From a checkpoint of a small image classifier.
Training: muon at rate 0.0026, 7500 steps, batches of 64, held-out accuracy 64%.
Rows from block 6, named by matrix and row number. Rows with one number belong to one neuron. Each number is 50 + 15 x the weight over its row's rms, rounded and kept within 0 to 99. All counts start at 0. After the name is the row's rms in percent of the matrix's.
# fc1: MLP up (model.blocks.6.mlp.fc1.weight, 768x192), inputs 96-191
# fc2: MLP down (model.blocks.6.mlp.fc2.weight, 192x768, transposed), outputs 96-191
fc1.611 220:46 47 52 59 44 83 23 53 47 71 46 49 52 45 29 47 51 60 46 60 40 48 68 41 55 43 99 76 71 35 39 66 61 69 31 58 40 40 30 49 40 56 62 51 39 55 48 44 52 61 36 42 80 50 62 60 52 69 26 66 77 50 66 37 51 46 75 28 50 62 51 53 46 64 01 41 41 63 38 36 46 46 52 62 44 56 50 35 45 60 52 60 72 57 53 46
fc2.611 246:48 41 45 38 66 17 36 52 49 25 48 60 66 48 48 31 61 00 36 51 54 50 50 73 71 77 39 50 50 39 27 34 62 68 50 51 53 35 56 30 63 30 49 49 49 51 38 44 50 49 34 45 49 74 55 52 67 51 68 61 18 53 66 63 50 82 49 50 45 45 48 65 56 47 29 63 50 47 56 48 72 43 62 90 40 16 37 54 52 52 49 39 59 90 40 14
fc1.612 041:50 81 62 59 50 50 73 41 50 69 46 50 31 17 60 50 46 39 59 44 54 53 49 15 52 31 13 30 51 56 80 51 56 59 50 49 29 48 54 45 50 46 41 62 48 66 47 50 50 31 50 47 50 44 49 50 46 52 24 45 50 99 51 27 43 40 31 66 36 65 49 11 50 50 50 56 55 53 55 53 57 55 51 49 55 55 51 37 65 44 52 65 20 39 44 11
fc2.612 043:50 23 50 30 68 52 51 50 60 50 50 55 56 50 46 49 36 39 50 50 39 60 50 57 53 69 77 50 50 45 48 51 25 49 40 83 50 52 34 49 50 48 40 14 49 50 59 45 43 55 50 35 50 52 48 54 42 48 67 60 65 32 77 50 46 33 69 50 49 48 52 58 49 49 53 50 50 50 21 69 05 48 32 39 33 36 50 44 64 50 55 00 87 47 35 77
fc1.615 058:49 41 18 36 44 50 08 57 67 31 38 13 60 57 43 26 55 62 54 45 65 47 44 93 49 43 58 46 49 41 63 55 45 82 48 44 60 46 46 55 54 50 48 44 46 11 49 49 27 63 40 44 50 17 46 44 32 53 53 33 46 50 48 56 60 55 65 55 50 46 11 50 39 36 50 65 59 52 51 50 63 35 60 47 35 44 40 56 57 50 57 48 49 32 18 50
fc2.615 063:46 37 51 99 49 38 59 50 40 65 49 53 51 65 50 74 48 40 54 65 58 50 49 43 41 44 64 55 52 71 45 30 46 49 45 51 42 87 51 50 39 49 45 73 63 65 36 42 62 50 52 13 50 46 60 48 57 49 54 63 52 42 68 62 50 57 24 48 50 43 85 47 36 49 47 42 48 39 94 56 45 64 44 69 81 59 51 49 60 52 66 33 34 35 61 65
fc1.616 216:34 68 72 91 50 46 74 47 47 27 38 37 68 43 64 47 44 59 62 46 58 56 58 22 46 47 40 50 44 57 20 47 61 76 74 53 57 62 58 44 48 51 42 47 48 27 72 41 45 71 42 70 74 59 53 48 32 73 31 48 41 65 34 48 80 32 31 32 49 65 59 23 63 63 56 36 22 36 48 31 60 66 53 49 43 62 38 59 48 36 48 52 32 47 51 47
fc2.616 215:48 66 46 80 62 57 25 43 19 34 51 63 73 31 55 38 50 36 65 53 50 54 53 60 58 40 28 55 54 50 52 65 65 39 31 38 50 57 52 54 44 77 40 66 61 49 54 46 47 77 54 40 36 51 25 64 39 51 84 48 45 27 33 39 53 53 51 44 50 74 42 71 28 47 57 49 61 48 35 51 96 50 41 61 63 48 43 52 42 63 41 34 33 41 38 64
fc1.619 180:47 52 42 74 63 35 54 51 59 63 45 49 31 46 81 48 41 03 81 52 74 37 61 28 15 37 47 51 59 56 67 41 72 49 50 18 36 53 28 32 59 44 79 45 50 48 70 60 48 41 17 39 50 28 62 65 52 33 59 37 67 56 43 61 49 41 27 34 48 60 54 51 66 99 42 65 18 50 52 30 68 54 40 26 48 53 41 79 42 37 23 68 63 39 55 49
fc2.619 196:71 24 48 61 45 73 49 38 63 29 59 51 54 68 53 37 44 50 63 46 39 32 50 83 54 27 54 52 50 47 24 65 22 52 79 56 70 59 51 84 57 60 51 19 49 53 55 49 72 61 34 51 76 56 39 59 40 53 59 54 49 66 67 26 40 31 43 52 53 38 51 51 64 51 70 59 57 54 45 65 00 48 60 69 20 73 28 51 48 83 70 62 19 58 53 51
fc1.621 153:39 40 53 48 76 54 68 47 61 64 50 40 60 48 33 67 19 42 43 51 84 55 19 42 48 63 59 46 50 71 38 41 67 34 34 48 47 14 28 37 62 68 42 39 00 56 49 37 54 47 46 40 57 42 73 52 63 55 38 70 46 43 43 47 41 45 64 59 43 52 40 58 59 48 53 46 36 44 64 48 45 73 78 58 49 53 54 64 75 68 50 53 45 25 51 54
fc2.621 150:35 60 51 34 22 52 80 50 39 39 43 58 58 25 68 39 46 34 48 49 47 40 53 71 10 45 24 51 45 77 56 41 58 62 40 67 46 34 50 37 54 34 43 49 79 47 43 59 62 56 42 48 51 51 54 53 62 59 13 73 59 50 32 38 23 39 62 55 49 41 56 45 61 42 57 92 65 50 48 49 42 47 23 25 44 35 49 50 50 39 20 51 98 55 53 51
fc1.625 011:50 44 51 50 99 50 50 50 50 50 50 50 54 50 50 60 50 50 50 50 50 50 50 50 50 51 50 50 57 50 23 50 64 50 50 50 50 50 50 50 50 47 55 50 58 51 50 50 50 21 50 35 50 50 50 50 59 50 50 50 50 50 50 50 50 60 50 50 55 50 50 43 50 50 50 50 50 50 50 50 42 50 57 30 35 50 50 50 50 50 50 50 50 73 50 50
fc2.625 012:50 50 49 99 00 46 50 50 50 49 50 50 30 29 50 50 50 63 50 12 50 51 50 50 50 50 50 50 50 33 50 50 50 50 63 46 50 33 26 51 84 50 50 47 50 50 91 50 43 79 50 61 50 52 50 50 50 46 50 50 59 49 22 50 50 50 49 68 50 48 51 50 50 50 49 50 50 50 27 36 50 51 50 78 50 45 76 50 31 50 50 53 50 55 52 44
fc1.630 019:50 58 50 50 62 40 58 49 48 94 44 50 50 53 50 42 28 47 20 50 55 52 46 44 48 55 43 50 37 50 50 66 52 48 50 50 50 39 50 63 53 48 47 56 50 48 50 46 50 58 47 55 50 31 50 50 50 50 30 50 50 84 50 50 50 01 51 50 50 50 47 50 50 50 50 50 47 57 53 51 71 50 50 47 44 50 60 39 85 39 56 99 41 50 41 50
fc2.630 015:50 52 27 48 44 75 50 50 54 40 50 50 37 20 50 50 81 49 51 50 48 50 50 72 53 53 47 50 48 52 50 80 46 41 22 61 50 23 86 48 52 50 50 33 51 50 50 53 54 24 51 47 49 48 62 32 17 50 74 40 64 50 53 52 50 53 48 50 50 50 49 50 49 50 48 30 67 50 51 52 45 43 51 49 19 11 50 50 50 55 50 36 50 50 51 51
fc1.638 224:56 56 36 43 47 38 55 54 26 54 51 45 34 50 79 48 35 44 36 57 51 46 30 59 50 68 51 47 51 61 64 26 47 65 44 38 46 79 16 54 48 79 54 39 60 50 17 48 42 57 07 48 44 58 42 20 59 54 56 46 50 80 64 42 51 52 41 49 40 63 41 52 51 47 35 68 23 58 47 39 35 44 53 64 38 45 70 62 43 20 50 52 73 37 42 67
fc2.638 255:62 47 49 29 79 56 35 51 87 19 49 57 34 47 45 43 62 40 27 61 46 50 50 53 77 73 40 52 46 58 00 94 65 42 49 39 48 38 41 43 48 00 52 51 59 48 47 69 59 60 46 47 45 58 18 52 50 45 16 49 29 54 40 43 98 44 50 57 49 61 24 28 34 43 39 59 50 50 20 39 39 50 48 78 48 35 64 49 57 51 52 62 48 45 51 41
fc1.639 051:34 52 53 27 40 51 44 58 51 51 56 25 35 50 48 39 50 45 55 38 46 34 44 20 56 61 50 44 45 33 13 99 76 66 53 58 50 50 54 50 69 50 61 36 51 87 48 54 63 52 43 75 24 48 50 54 50 57 42 50 25 05 51 66 50 69 40 51 59 19 67 58 52 22 50 50 50 58 92 69 77 67 16 63 52 26 50 64 57 38 63 52 66 46 47 61
fc2.639 047:57 52 57 57 52 52 27 53 57 61 50 87 62 70 57 26 44 56 49 56 35 40 50 39 46 34 68 50 50 50 62 43 52 50 55 83 53 48 42 41 11 45 50 43 51 54 67 67 54 47 88 50 72 65 51 36 47 50 89 08 60 50 58 62 36 49 60 49 50 65 64 14 42 53 50 63 42 51 30 52 51 39 59 53 64 51 43 35 67 32 54 54 30 57 48 59
fc1.652 010:84 50 53 50 50 50 53 21 50 50 50 50 50 17 60 50 50 51 51 50 47 50 47 50 50 43 50 50 50 50 99 50 66 50 50 50 50 50 50 50 52 50 50 50 50 50 50 50 51 50 67 50 47 50 50 50 49 50 50 49 50 70 50 50 50 49 50 50 50 50 50 00 50 42 50 50 50 50 51 50 99 50 50 51 95 61 50 28 50 50 50 50 44 50 45 49
fc2.652 012:50 49 50 50 86 50 49 50 50 50 50 49 50 99 50 50 47 50 50 50 37 67 50 56 50 79 53 50 50 50 20 53 00 48 58 41 50 42 50 20 50 50 50 23 50 50 50 50 52 50 51 50 66 58 50 50 50 50 58 49 71 46 68 65 52 50 50 50 50 50 50 99 44 50 65 50 50 50 50 55 21 50 50 53 24 49 50 50 48 85 53 50 64 68 31 45
fc1.653 012:50 50 11 52 46 50 30 50 09 50 49 51 50 61 50 50 53 49 51 50 50 50 50 56 52 28 42 47 50 49 51 48 50 31 43 50 50 47 51 50 41 71 49 00 99 62 55 50 50 50 49 50 35 19 50 50 50 50 50 50 50 50 51 62 50 38 50 36 46 50 50 49 49 50 50 55 50 50 66 50 50 42 48 43 53 50 50 50 50 39 50 50 50 52 50 35
fc2.653 016:51 50 26 52 54 50 82 50 63 50 50 56 43 12 33 52 50 50 44 64 50 50 50 28 49 63 44 50 50 35 51 45 41 51 34 50 50 51 99 52 99 50 50 70 44 49 50 52 42 61 50 47 50 83 31 50 50 40 52 37 44 34 84 44 50 50 42 68 50 45 50 47 67 50 50 97 41 50 50 79 43 50 50 50 61 44 50 50 74 51 50 62 56 49 61 48
fc1.654 027:85 39 49 52 33 50 50 50 50 62 51 91 50 50 57 51 48 51 50 43 47 43 35 59 46 55 50 50 27 49 49 50 51 50 50 50 38 31 50 42 29 45 50 54 69 62 50 50 52 27 49 63 46 38 58 51 47 58 15 68 55 99 50 39 50 29 41 44 34 35 52 50 62 49 30 36 50 50 55 76 48 44 52 21 71 68 52 41 52 53 67 50 23 52 41 44
fc2.654 030:00 50 38 50 75 39 49 52 61 50 49 48 24 36 39 50 49 60 50 49 61 51 50 63 50 49 43 50 50 48 31 62 47 50 69 65 60 54 60 50 53 45 51 18 47 49 50 50 50 75 54 50 73 46 37 71 57 50 94 50 55 50 53 77 50 50 50 40 46 72 62 53 50 45 56 73 50 50 54 02 38 34 06 51 11 24 56 52 58 51 50 27 50 55 68 50
fc1.657 129:37 29 49 47 45 79 50 46 46 55 50 46 34 45 59 52 49 52 58 50 42 52 33 43 51 34 83 38 40 53 60 16 48 42 58 57 55 38 48 25 57 62 43 50 37 91 35 41 32 17 50 62 72 65 32 59 51 35 68 43 48 61 42 74 61 55 80 50 38 57 53 51 54 65 75 24 51 69 58 22 74 33 53 51 65 61 71 42 64 58 55 56 58 41 34 41
fc2.657 113:45 49 66 34 54 53 43 48 46 42 35 12 64 62 56 69 47 41 42 55 61 43 49 67 45 35 45 49 57 38 53 70 54 52 55 28 26 99 50 51 49 49 50 50 59 50 51 33 58 44 73 56 47 63 15 17 48 49 58 35 70 50 88 54 58 80 36 94 47 09 53 35 28 51 47 66 48 48 36 31 50 54 67 31 60 67 00 58 57 33 41 48 54 68 88 27
fc1.660 181:29 51 23 48 32 45 41 45 44 63 59 72 41 28 28 70 51 62 41 53 88 39 38 80 63 46 62 50 73 78 72 45 45 61 49 51 42 41 51 59 66 99 51 48 53 62 50 37 51 58 09 33 49 51 44 43 65 72 42 44 45 37 55 33 20 35 67 49 35 51 49 51 58 35 30 57 44 54 13 53 46 55 63 56 49 42 71 38 35 23 47 63 65 79 41 14
fc2.660 186:30 88 07 31 25 68 86 50 72 49 50 47 80 38 57 34 53 24 48 56 65 60 50 42 87 53 31 47 49 68 59 40 44 35 54 51 34 79 36 30 57 25 51 49 55 49 60 77 66 57 44 56 58 49 49 40 39 49 46 29 55 51 36 54 72 52 53 61 53 56 46 52 56 56 51 61 53 48 50 42 20 44 54 30 58 60 48 36 41 53 44 70 56 48 70 46
fc1.662 181:33 35 43 31 66 22 23 69 33 32 61 87 46 64 47 27 56 52 51 54 43 52 32 54 63 39 48 50 50 50 57 60 50 47 68 35 51 45 50 27 39 17 56 48 47 71 76 65 43 51 56 21 58 48 39 50 41 59 25 67 64 55 62 41 65 68 50 62 78 59 17 29 71 56 31 68 28 44 67 57 57 30 50 33 54 46 52 45 01 52 24 43 42 61 46 61
fc2.662 192:55 39 57 53 49 15 59 51 47 63 53 72 44 85 50 62 54 40 41 36 52 71 56 50 56 51 49 50 48 45 46 40 43 50 33 49 44 41 60 49 56 47 42 42 65 49 47 68 56 48 59 50 08 22 35 27 41 51 49 66 37 26 73 62 31 50 42 47 50 74 41 58 42 44 68 23 45 49 26 31 35 56 41 37 42 56 43 52 15 39 59 24 49 43 51 07
fc1.665 051:43 50 49 47 50 58 51 50 39 56 80 74 44 41 22 48 30 38 67 57 61 55 66 58 45 50 50 46 35 54 44 68 57 66 20 67 55 35 26 58 49 58 50 51 09 48 42 61 47 36 05 35 44 75 63 49 51 50 51 84 50 53 62 52 41 58 48 66 63 30 67 49 57 30 33 50 40 71 46 61 28 32 75 35 51 41 99 47 42 51 52 50 53 33 68 58
fc2.665 064:50 77 48 34 52 49 50 50 64 50 67 42 50 51 58 49 12 50 50 38 42 48 27 66 32 43 31 50 52 83 59 45 50 41 48 31 57 65 46 50 51 44 50 63 82 50 57 58 48 52 60 55 41 47 38 54 68 67 31 53 53 46 45 47 49 49 46 68 50 75 29 52 48 47 62 38 50 47 05 79 60 53 50 49 46 62 46 51 17 86 26 64 94 36 28 47
fc1.666 204:53 48 41 64 52 65 54 66 42 17 58 54 43 63 76 50 72 33 52 46 60 65 55 54 18 63 49 88 44 55 55 08 51 76 50 57 59 43 71 37 54 44 56 66 66 64 54 36 24 39 59 25 65 50 31 78 57 66 69 37 51 37 45 52 52 57 64 51 37 50 48 56 27 50 70 35 50 85 37 50 57 45 45 52 49 69 70 82 34 65 83 55 67 50 26 54
fc2.666 209:34 55 55 51 64 00 71 57 20 45 52 53 19 47 46 39 24 77 39 33 36 45 67 60 32 17 62 51 54 55 65 69 54 88 34 65 61 57 38 39 37 70 40 50 48 52 45 37 95 52 54 47 42 44 44 51 43 50 45 76 42 50 24 54 52 65 45 44 49 32 69 26 60 44 74 35 53 50 50 53 48 57 27 36 47 49 75 54 23 83 32 60 46 39 32 33
fc1.668 267:53 56 79 47 68 45 73 43 40 58 53 59 59 65 43 40 46 50 79 42 42 38 29 56 46 48 30 63 50 61 69 56 44 53 58 76 57 58 48 21 63 69 41 41 70 70 60 50 67 33 44 33 53 46 33 58 78 49 43 50 44 14 51 60 54 54 67 47 74 51 47 49 82 51 39 57 55 67 65 59 66 48 50 59 23 48 62 52 49 22 36 78 59 50 33 28
fc2.668 220:46 92 58 67 39 51 64 55 59 57 54 29 63 28 53 52 35 80 44 43 58 48 52 53 67 68 70 53 53 52 41 28 40 96 28 27 64 69 55 44 46 85 46 53 40 54 47 44 65 49 47 72 51 48 48 40 61 49 44 73 70 29 41 52 15 60 72 35 50 36 72 59 37 48 71 33 40 51 50 43 36 54 61 72 69 51 12 49 61 53 60 45 09 60 48 58
fc1.669 133:73 56 50 43 11 50 53 52 60 80 49 57 46 55 60 51 49 61 50 29 64 37 26 32 63 57 16 68 61 54 60 67 40 60 51 19 25 33 50 52 51 58 43 12 43 50 44 43 43 29 70 59 48 69 42 63 53 51 58 50 59 57 59 47 33 21 71 60 27 38 37 65 58 49 36 52 40 53 88 50 45 75 59 29 36 39 51 39 49 52 62 24 34 30 55 42
fc2.669 137:83 66 79 71 61 87 63 52 50 52 50 51 25 41 61 32 44 63 68 40 37 55 53 57 49 50 73 49 51 34 55 48 57 75 55 36 41 32 34 74 65 57 52 50 49 51 49 52 30 20 32 60 39 22 36 54 41 33 39 20 30 38 54 61 61 87 52 36 46 64 76 60 32 48 68 49 55 55 42 60 11 59 45 47 38 61 67 40 39 33 49 30 80 47 49 24
fc1.672 191:56 48 51 39 63 48 70 22 26 56 61 73 48 53 44 49 34 45 84 17 46 30 55 40 25 63 70 59 76 52 39 60 58 49 35 73 51 61 50 57 49 34 70 46 17 59 67 40 54 47 56 53 46 31 36 49 53 58 45 43 29 82 39 58 40 61 40 33 66 70 59 56 63 66 34 26 63 24 65 50 46 36 43 50 48 60 73 45 66 50 42 77 50 44 44 59
fc2.672 208:68 50 61 54 41 78 48 49 41 55 42 24 37 81 52 51 69 37 36 45 12 61 45 67 67 51 45 50 45 44 55 58 29 35 66 84 74 35 51 38 35 34 48 48 77 50 58 56 63 77 56 56 64 28 57 51 71 50 50 50 54 36 54 32 74 46 62 60 47 48 00 26 45 45 51 68 53 59 46 56 47 61 28 52 47 84 41 52 50 54 65 38 53 68 51 34
fc1.673 008:50 50 50 49 50 50 50 50 50 50 50 50 50 50 50 50 50 50 50 50 50 50 50 50 52 50 55 50 50 50 99 50 50 50 50 52 50 50 50 50 50 50 50 50 50 50 50 50 50 50 50 50 72 50 50 50 50 50 50 50 50 54 50 50 50 50 50 50 50 50 50 50 50 50 50 50 50 50 59 50 57 50 50 56 50 50 50 50 50 50 63 50 50 50 50 22
fc2.673 007:50 50 50 55 50 50 50 50 50 50 50 50 50 72 50 50 50 50 50 50 49 58 50 50 10 54 23 50 50 50 19 50 50 50 50 50 50 50 51 50 50 50 50 50 58 49 50 46 50 50 51 50 50 50 49 50 50 50 48 76 49 18 50 50 50 46 50 75 50 51 50 60 35 50 63 50 50 50 31 50 00 50 50 51 51 85 50 50 50 50 50 50 50 50 43 52
fc1.674 213:42 43 40 62 56 30 50 68 45 56 23 73 45 57 47 60 45 54 39 53 55 50 75 52 41 34 71 70 42 55 65 42 18 71 29 53 44 68 50 36 36 68 43 44 32 44 84 55 40 47 78 50 52 31 47 60 50 37 52 54 48 62 61 30 67 41 54 44 25 48 44 57 13 39 68 63 47 44 62 37 41 50 72 08 39 65 70 55 31 40 53 46 47 49 53 51
fc2.674 216:60 95 57 30 42 74 70 51 46 25 48 36 92 63 56 43 41 43 47 49 54 55 48 30 29 47 27 42 42 55 45 52 65 48 48 44 53 51 25 65 56 40 49 80 55 49 43 60 60 69 64 46 64 52 47 50 69 50 49 71 30 27 65 35 41 58 34 38 48 41 66 41 78 49 50 65 50 45 73 51 54 43 21 63 65 23 29 65 53 73 59 64 50 72 48 30
fc1.675 026:50 50 50 48 51 63 53 48 29 85 47 51 47 37 60 46 50 49 64 49 43 50 47 39 43 49 50 49 60 55 99 50 33 49 50 64 51 54 52 81 42 50 33 49 53 50 51 50 00 50 46 50 45 50 50 50 58 50 49 47 50 68 65 47 50 50 51 53 49 50 47 13 44 48 49 51 36 53 48 57 50 48 45 54 50 99 47 49 54 48 36 42 60 50 50 28
fc2.675 026:93 50 50 51 50 42 49 50 98 44 49 63 49 43 51 55 50 50 46 62 53 42 50 37 81 49 24 50 50 51 35 47 32 50 35 49 36 52 50 00 56 50 50 50 57 49 52 31 85 50 58 61 50 77 66 45 41 42 46 67 47 32 71 18 49 53 57 50 50 77 48 56 48 50 53 54 50 50 46 75 20 50 43 42 52 11 44 50 65 60 56 48 50 56 24 46
fc1.677 106:49 53 33 52 30 90 82 59 19 62 38 76 54 38 26 24 40 65 51 48 62 56 49 78 53 16 36 46 27 55 21 27 59 40 59 70 46 60 43 47 43 80 47 43 71 58 40 54 53 50 68 54 57 68 59 16 72 03 49 48 55 47 30 43 66 81 37 73 45 15 37 49 34 46 64 54 83 45 70 23 50 42 17 47 57 46 55 36 61 58 44 40 40 41 36 52
fc2.677 091:62 45 32 56 39 56 73 46 86 48 61 41 63 59 44 63 50 44 62 61 48 49 47 28 57 45 46 50 60 54 67 58 19 45 13 81 53 50 72 66 47 48 49 42 52 59 45 55 60 43 39 25 82 50 46 37 32 61 59 51 53 55 53 42 18 32 61 45 50 61 53 51 57 50 40 61 49 50 22 24 61 48 72 48 76 53 50 51 55 50 55 64 52 25 65 55
fc1.679 042:50 50 51 58 37 44 50 55 60 76 43 65 49 52 41 50 51 50 21 27 53 54 48 48 40 47 34 44 46 71 87 58 52 50 48 48 43 53 66 62 51 50 30 53 50 48 59 64 53 56 70 50 50 50 50 51 45 41 03 50 49 73 50 15 56 48 64 87 00 61 35 49 48 28 51 47 32 50 49 68 50 46 37 51 16 81 62 45 62 46 77 45 27 42 37 52
fc2.679 040:34 50 51 51 53 23 57 50 50 28 50 69 58 59 56 47 48 48 23 50 49 50 50 51 49 83 46 50 50 51 22 53 37 53 35 50 87 36 31 49 56 32 50 63 50 50 48 37 49 50 36 43 50 39 50 59 36 50 99 52 50 42 51 35 42 45 79 50 50 58 61 55 47 30 99 41 43 49 62 60 50 50 72 50 66 20 46 57 78 60 39 47 48 50 50 55
fc1.681 048:71 26 57 45 55 08 47 45 45 60 25 40 59 49 42 45 42 50 50 50 60 43 58 48 41 33 62 50 44 61 52 73 61 57 59 38 39 50 50 05 62 02 47 53 50 57 51 57 61 47 50 50 33 50 69 88 33 49 46 41 35 81 33 49 58 61 58 45 50 49 43 48 52 45 53 51 54 51 50 52 50 59 91 45 45 18 50 50 52 34 25 18 44 04 51 55
fc2.681 058:56 32 28 50 35 51 61 46 50 50 50 54 40 48 50 52 45 57 58 58 50 41 50 50 66 71 53 50 50 56 54 52 45 06 51 60 44 65 44 69 58 41 50 49 46 51 49 50 36 69 52 38 55 72 50 34 64 50 50 21 55 46 99 52 46 51 50 45 53 56 53 59 20 60 84 56 51 50 46 50 53 44 49 54 20 53 50 40 86 60 50 53 62 99 00 36
fc1.686 006:50 50 50 50 50 50 50 50 50 50 50 50 50 50 50 50 50 50 50 50 50 50 50 50 50 50 50 50 50 50 50 50 50 50 50 50 50 50 50 50 50 50 50 50 50 50 50 50 50 50 50 50 50 50 50 50 50 50 50 50 50 50 50 50 50 50 50 50 50 50 50 50 50 50 50 50 50 50 50 50 50 50 50 50 50 50 50 50 50 50 50 50 50 50 50 50
fc2.686 005:50 50 50 50 50 50 50 50 50 50 50 50 50 50 50 50 50 50 50 50 50 50 50 50 50 50 52 50 50 50 50 50 50 50 50 50 49 50 50 50 50 50 50 50 50 50 50 50 50 50 50 50 50 50 50 50 50 50 50 50 50 50 50 50 50 50 50 50 50 50 50 50 50 50 50 49 50 50 50 50 50 50 50 50 50 50 50 50 50 50 50 50 50 50 50 50
fc1.688 036:49 44 42 49 47 19 98 58 27 63 59 50 52 59 34 74 49 38 47 50 28 53 58 45 49 51 50 49 60 53 61 34 18 45 51 55 54 58 44 47 52 72 59 49 48 54 19 74 46 31 50 00 61 51 45 50 60 50 50 48 43 49 48 36 37 56 50 43 51 17 50 54 51 30 57 71 45 54 52 52 41 51 62 31 60 39 63 59 50 46 46 57 56 49 45 61
fc2.688 037:78 58 50 42 57 46 66 50 52 50 50 65 35 50 51 32 44 67 50 43 20 50 56 54 51 47 44 50 50 47 49 50 60 58 39 43 39 38 48 50 43 13 50 50 35 50 50 51 51 58 43 53 51 64 17 45 50 39 51 28 36 63 74 39 71 15 50 50 50 88 50 50 73 82 56 48 50 49 48 63 58 50 25 58 79 50 49 50 39 57 47 50 50 49 47 52
fc1.690 027:56 49 58 45 50 56 65 40 50 50 49 57 00 31 50 54 38 52 50 49 50 49 43 33 50 46 50 50 67 61 73 49 71 51 53 69 50 56 50 30 66 50 44 78 44 40 50 50 50 48 43 41 46 68 50 50 50 49 50 49 60 46 50 36 45 50 50 50 50 50 77 00 99 45 50 56 50 50 31 47 94 50 54 16 50 69 50 50 58 54 52 50 50 45 50 52
fc2.690 027:51 49 50 50 50 48 16 50 46 50 53 51 77 52 57 42 44 53 51 09 48 50 50 87 49 69 49 50 50 48 40 53 39 54 63 00 63 50 50 35 14 40 38 26 40 50 50 51 47 59 85 45 53 50 51 84 71 64 47 49 61 53 51 67 51 40 51 38 50 51 34 95 50 39 60 51 37 50 48 94 01 55 45 85 52 48 50 50 09 85 55 50 44 66 24 56
fc1.692 226:38 33 44 38 47 28 50 36 46 21 53 57 47 28 78 30 60 15 62 50 53 49 35 61 51 58 52 61 50 94 60 65 54 61 31 50 31 54 52 66 37 60 32 78 67 47 76 45 47 22 61 53 38 65 29 57 62 53 46 45 52 32 38 48 51 55 69 41 36 83 48 57 49 80 60 45 78 45 39 36 47 09 47 42 46 78 73 39 64 41 43 53 63 12 46 51
fc2.692 217:39 59 56 91 47 80 48 38 52 47 53 43 30 23 42 82 48 65 50 50 58 28 49 67 53 16 71 50 54 34 47 20 51 36 42 55 43 40 43 51 55 59 52 41 48 54 47 50 31 70 36 38 59 50 54 40 52 44 53 49 65 52 55 38 35 26 83 64 51 31 50 44 36 53 22 46 56 62 66 48 65 53 50 67 55 55 24 50 58 45 46 73 56 80 55 44
fc1.698 027:50 50 33 50 59 38 65 58 50 51 52 53 62 67 50 49 55 50 50 43 51 50 52 56 67 50 40 48 48 52 56 50 60 52 49 52 31 49 50 50 51 50 51 37 51 60 50 52 51 50 48 56 62 23 47 44 47 36 19 31 49 61 51 53 50 33 53 42 43 49 50 49 49 50 51 46 50 47 64 50 66 50 50 52 62 55 50 51 50 25 42 67 30 55 39 43
fc2.698 026:37 54 17 41 50 56 52 50 50 51 50 46 38 00 46 52 52 50 51 71 49 67 50 50 23 59 51 50 48 30 50 58 38 43 50 80 47 56 51 68 58 57 50 30 76 50 62 49 47 65 51 26 50 56 52 42 31 50 90 60 53 51 60 41 32 51 46 75 50 44 50 46 48 39 60 46 50 50 50 43 00 50 50 31 50 39 50 50 51 68 52 51 81 37 54 51
fc1.699 113:60 44 11 35 50 58 58 51 53 46 53 25 66 63 55 41 54 50 34 49 34 59 23 61 34 43 53 56 50 27 42 59 42 40 62 34 38 75 59 44 64 64 40 78 39 77 30 34 45 43 66 45 68 47 56 50 52 18 47 52 55 33 51 24 39 60 45 60 81 72 51 47 54 50 75 60 54 53 56 39 40 36 52 47 52 71 65 37 51 56 50 44 58 39 41 56
fc2.699 108:62 56 63 50 50 50 47 48 45 54 62 69 51 48 50 64 62 74 48 25 47 64 47 33 60 22 50 50 52 41 52 40 56 59 24 39 33 38 22 45 24 39 47 50 26 51 50 64 54 50 29 71 42 46 99 58 88 65 50 00 54 74 43 74 58 51 39 39 52 67 42 44 59 53 61 61 50 50 59 48 56 50 67 74 46 57 31 57 78 79 55 76 68 32 49 29
fc1.700 159:43 52 38 70 13 51 27 50 34 42 48 56 56 61 54 56 73 47 80 52 62 56 49 68 43 59 65 66 69 50 41 35 55 37 36 37 69 55 39 40 63 75 52 17 85 68 60 49 65 36 43 50 30 67 51 47 38 55 36 70 53 02 70 30 24 42 31 46 26 56 40 10 19 42 63 60 62 69 54 60 61 36 47 50 59 50 54 51 54 57 36 52 55 58 52 30
fc2.700 172:45 83 31 54 36 56 38 52 44 43 50 34 61 53 49 50 32 12 56 51 42 36 45 44 41 12 35 54 57 46 45 77 44 50 50 66 29 39 46 53 40 32 49 33 50 46 54 63 32 45 26 42 47 53 36 53 52 50 62 80 72 33 22 22 88 35 21 48 55 25 41 44 99 66 47 46 52 48 48 62 50 51 75 37 44 54 66 49 46 54 52 53 57 47 61 46
fc1.703 025:69 50 55 28 50 56 51 56 50 50 63 50 49 45 51 39 50 50 50 50 50 53 44 50 20 46 59 37 65 62 61 72 15 63 51 50 68 42 50 50 50 50 40 54 56 35 40 51 50 47 08 45 50 57 50 45 49 86 53 50 37 58 50 17 17 51 52 59 40 49 37 55 39 48 47 43 39 26 50 44 48 46 43 81 38 68 42 43 47 60 50 66 34 64 46 49
fc2.703 032:50 41 50 47 59 44 49 50 50 59 45 50 49 52 53 45 51 50 36 46 51 50 50 47 50 50 13 50 50 52 30 36 86 50 50 84 47 35 53 51 45 45 50 46 39 47 55 40 68 54 91 51 54 53 51 50 56 56 54 41 56 57 27 54 54 50 44 30 52 82 67 50 69 44 56 29 60 49 48 45 24 50 50 28 56 46 50 39 56 77 32 47 10 54 40 56
fc1.706 108:34 50 69 50 29 34 48 52 55 47 78 52 45 48 84 49 38 38 37 30 44 49 61 59 72 65 13 24 55 61 53 26 53 59 51 18 28 34 51 65 65 65 57 41 57 66 44 56 24 53 61 69 44 71 32 51 71 36 39 41 52 47 34 46 59 56 41 43 43 40 55 48 48 62 54 66 35 57 49 43 12 45 46 00 50 49 47 63 46 27 45 51 70 48 21 77
fc2.706 120:48 37 50 48 99 51 37 55 34 50 37 84 58 42 61 81 52 43 25 74 34 46 45 60 57 53 70 51 48 34 45 52 50 50 39 45 54 45 31 54 49 43 49 65 40 50 50 27 54 31 57 43 38 56 28 50 45 34 62 47 41 39 55 67 62 70 48 53 53 47 38 56 58 26 85 68 67 53 51 23 44 53 49 25 58 21 51 50 28 63 22 41 56 48 28 30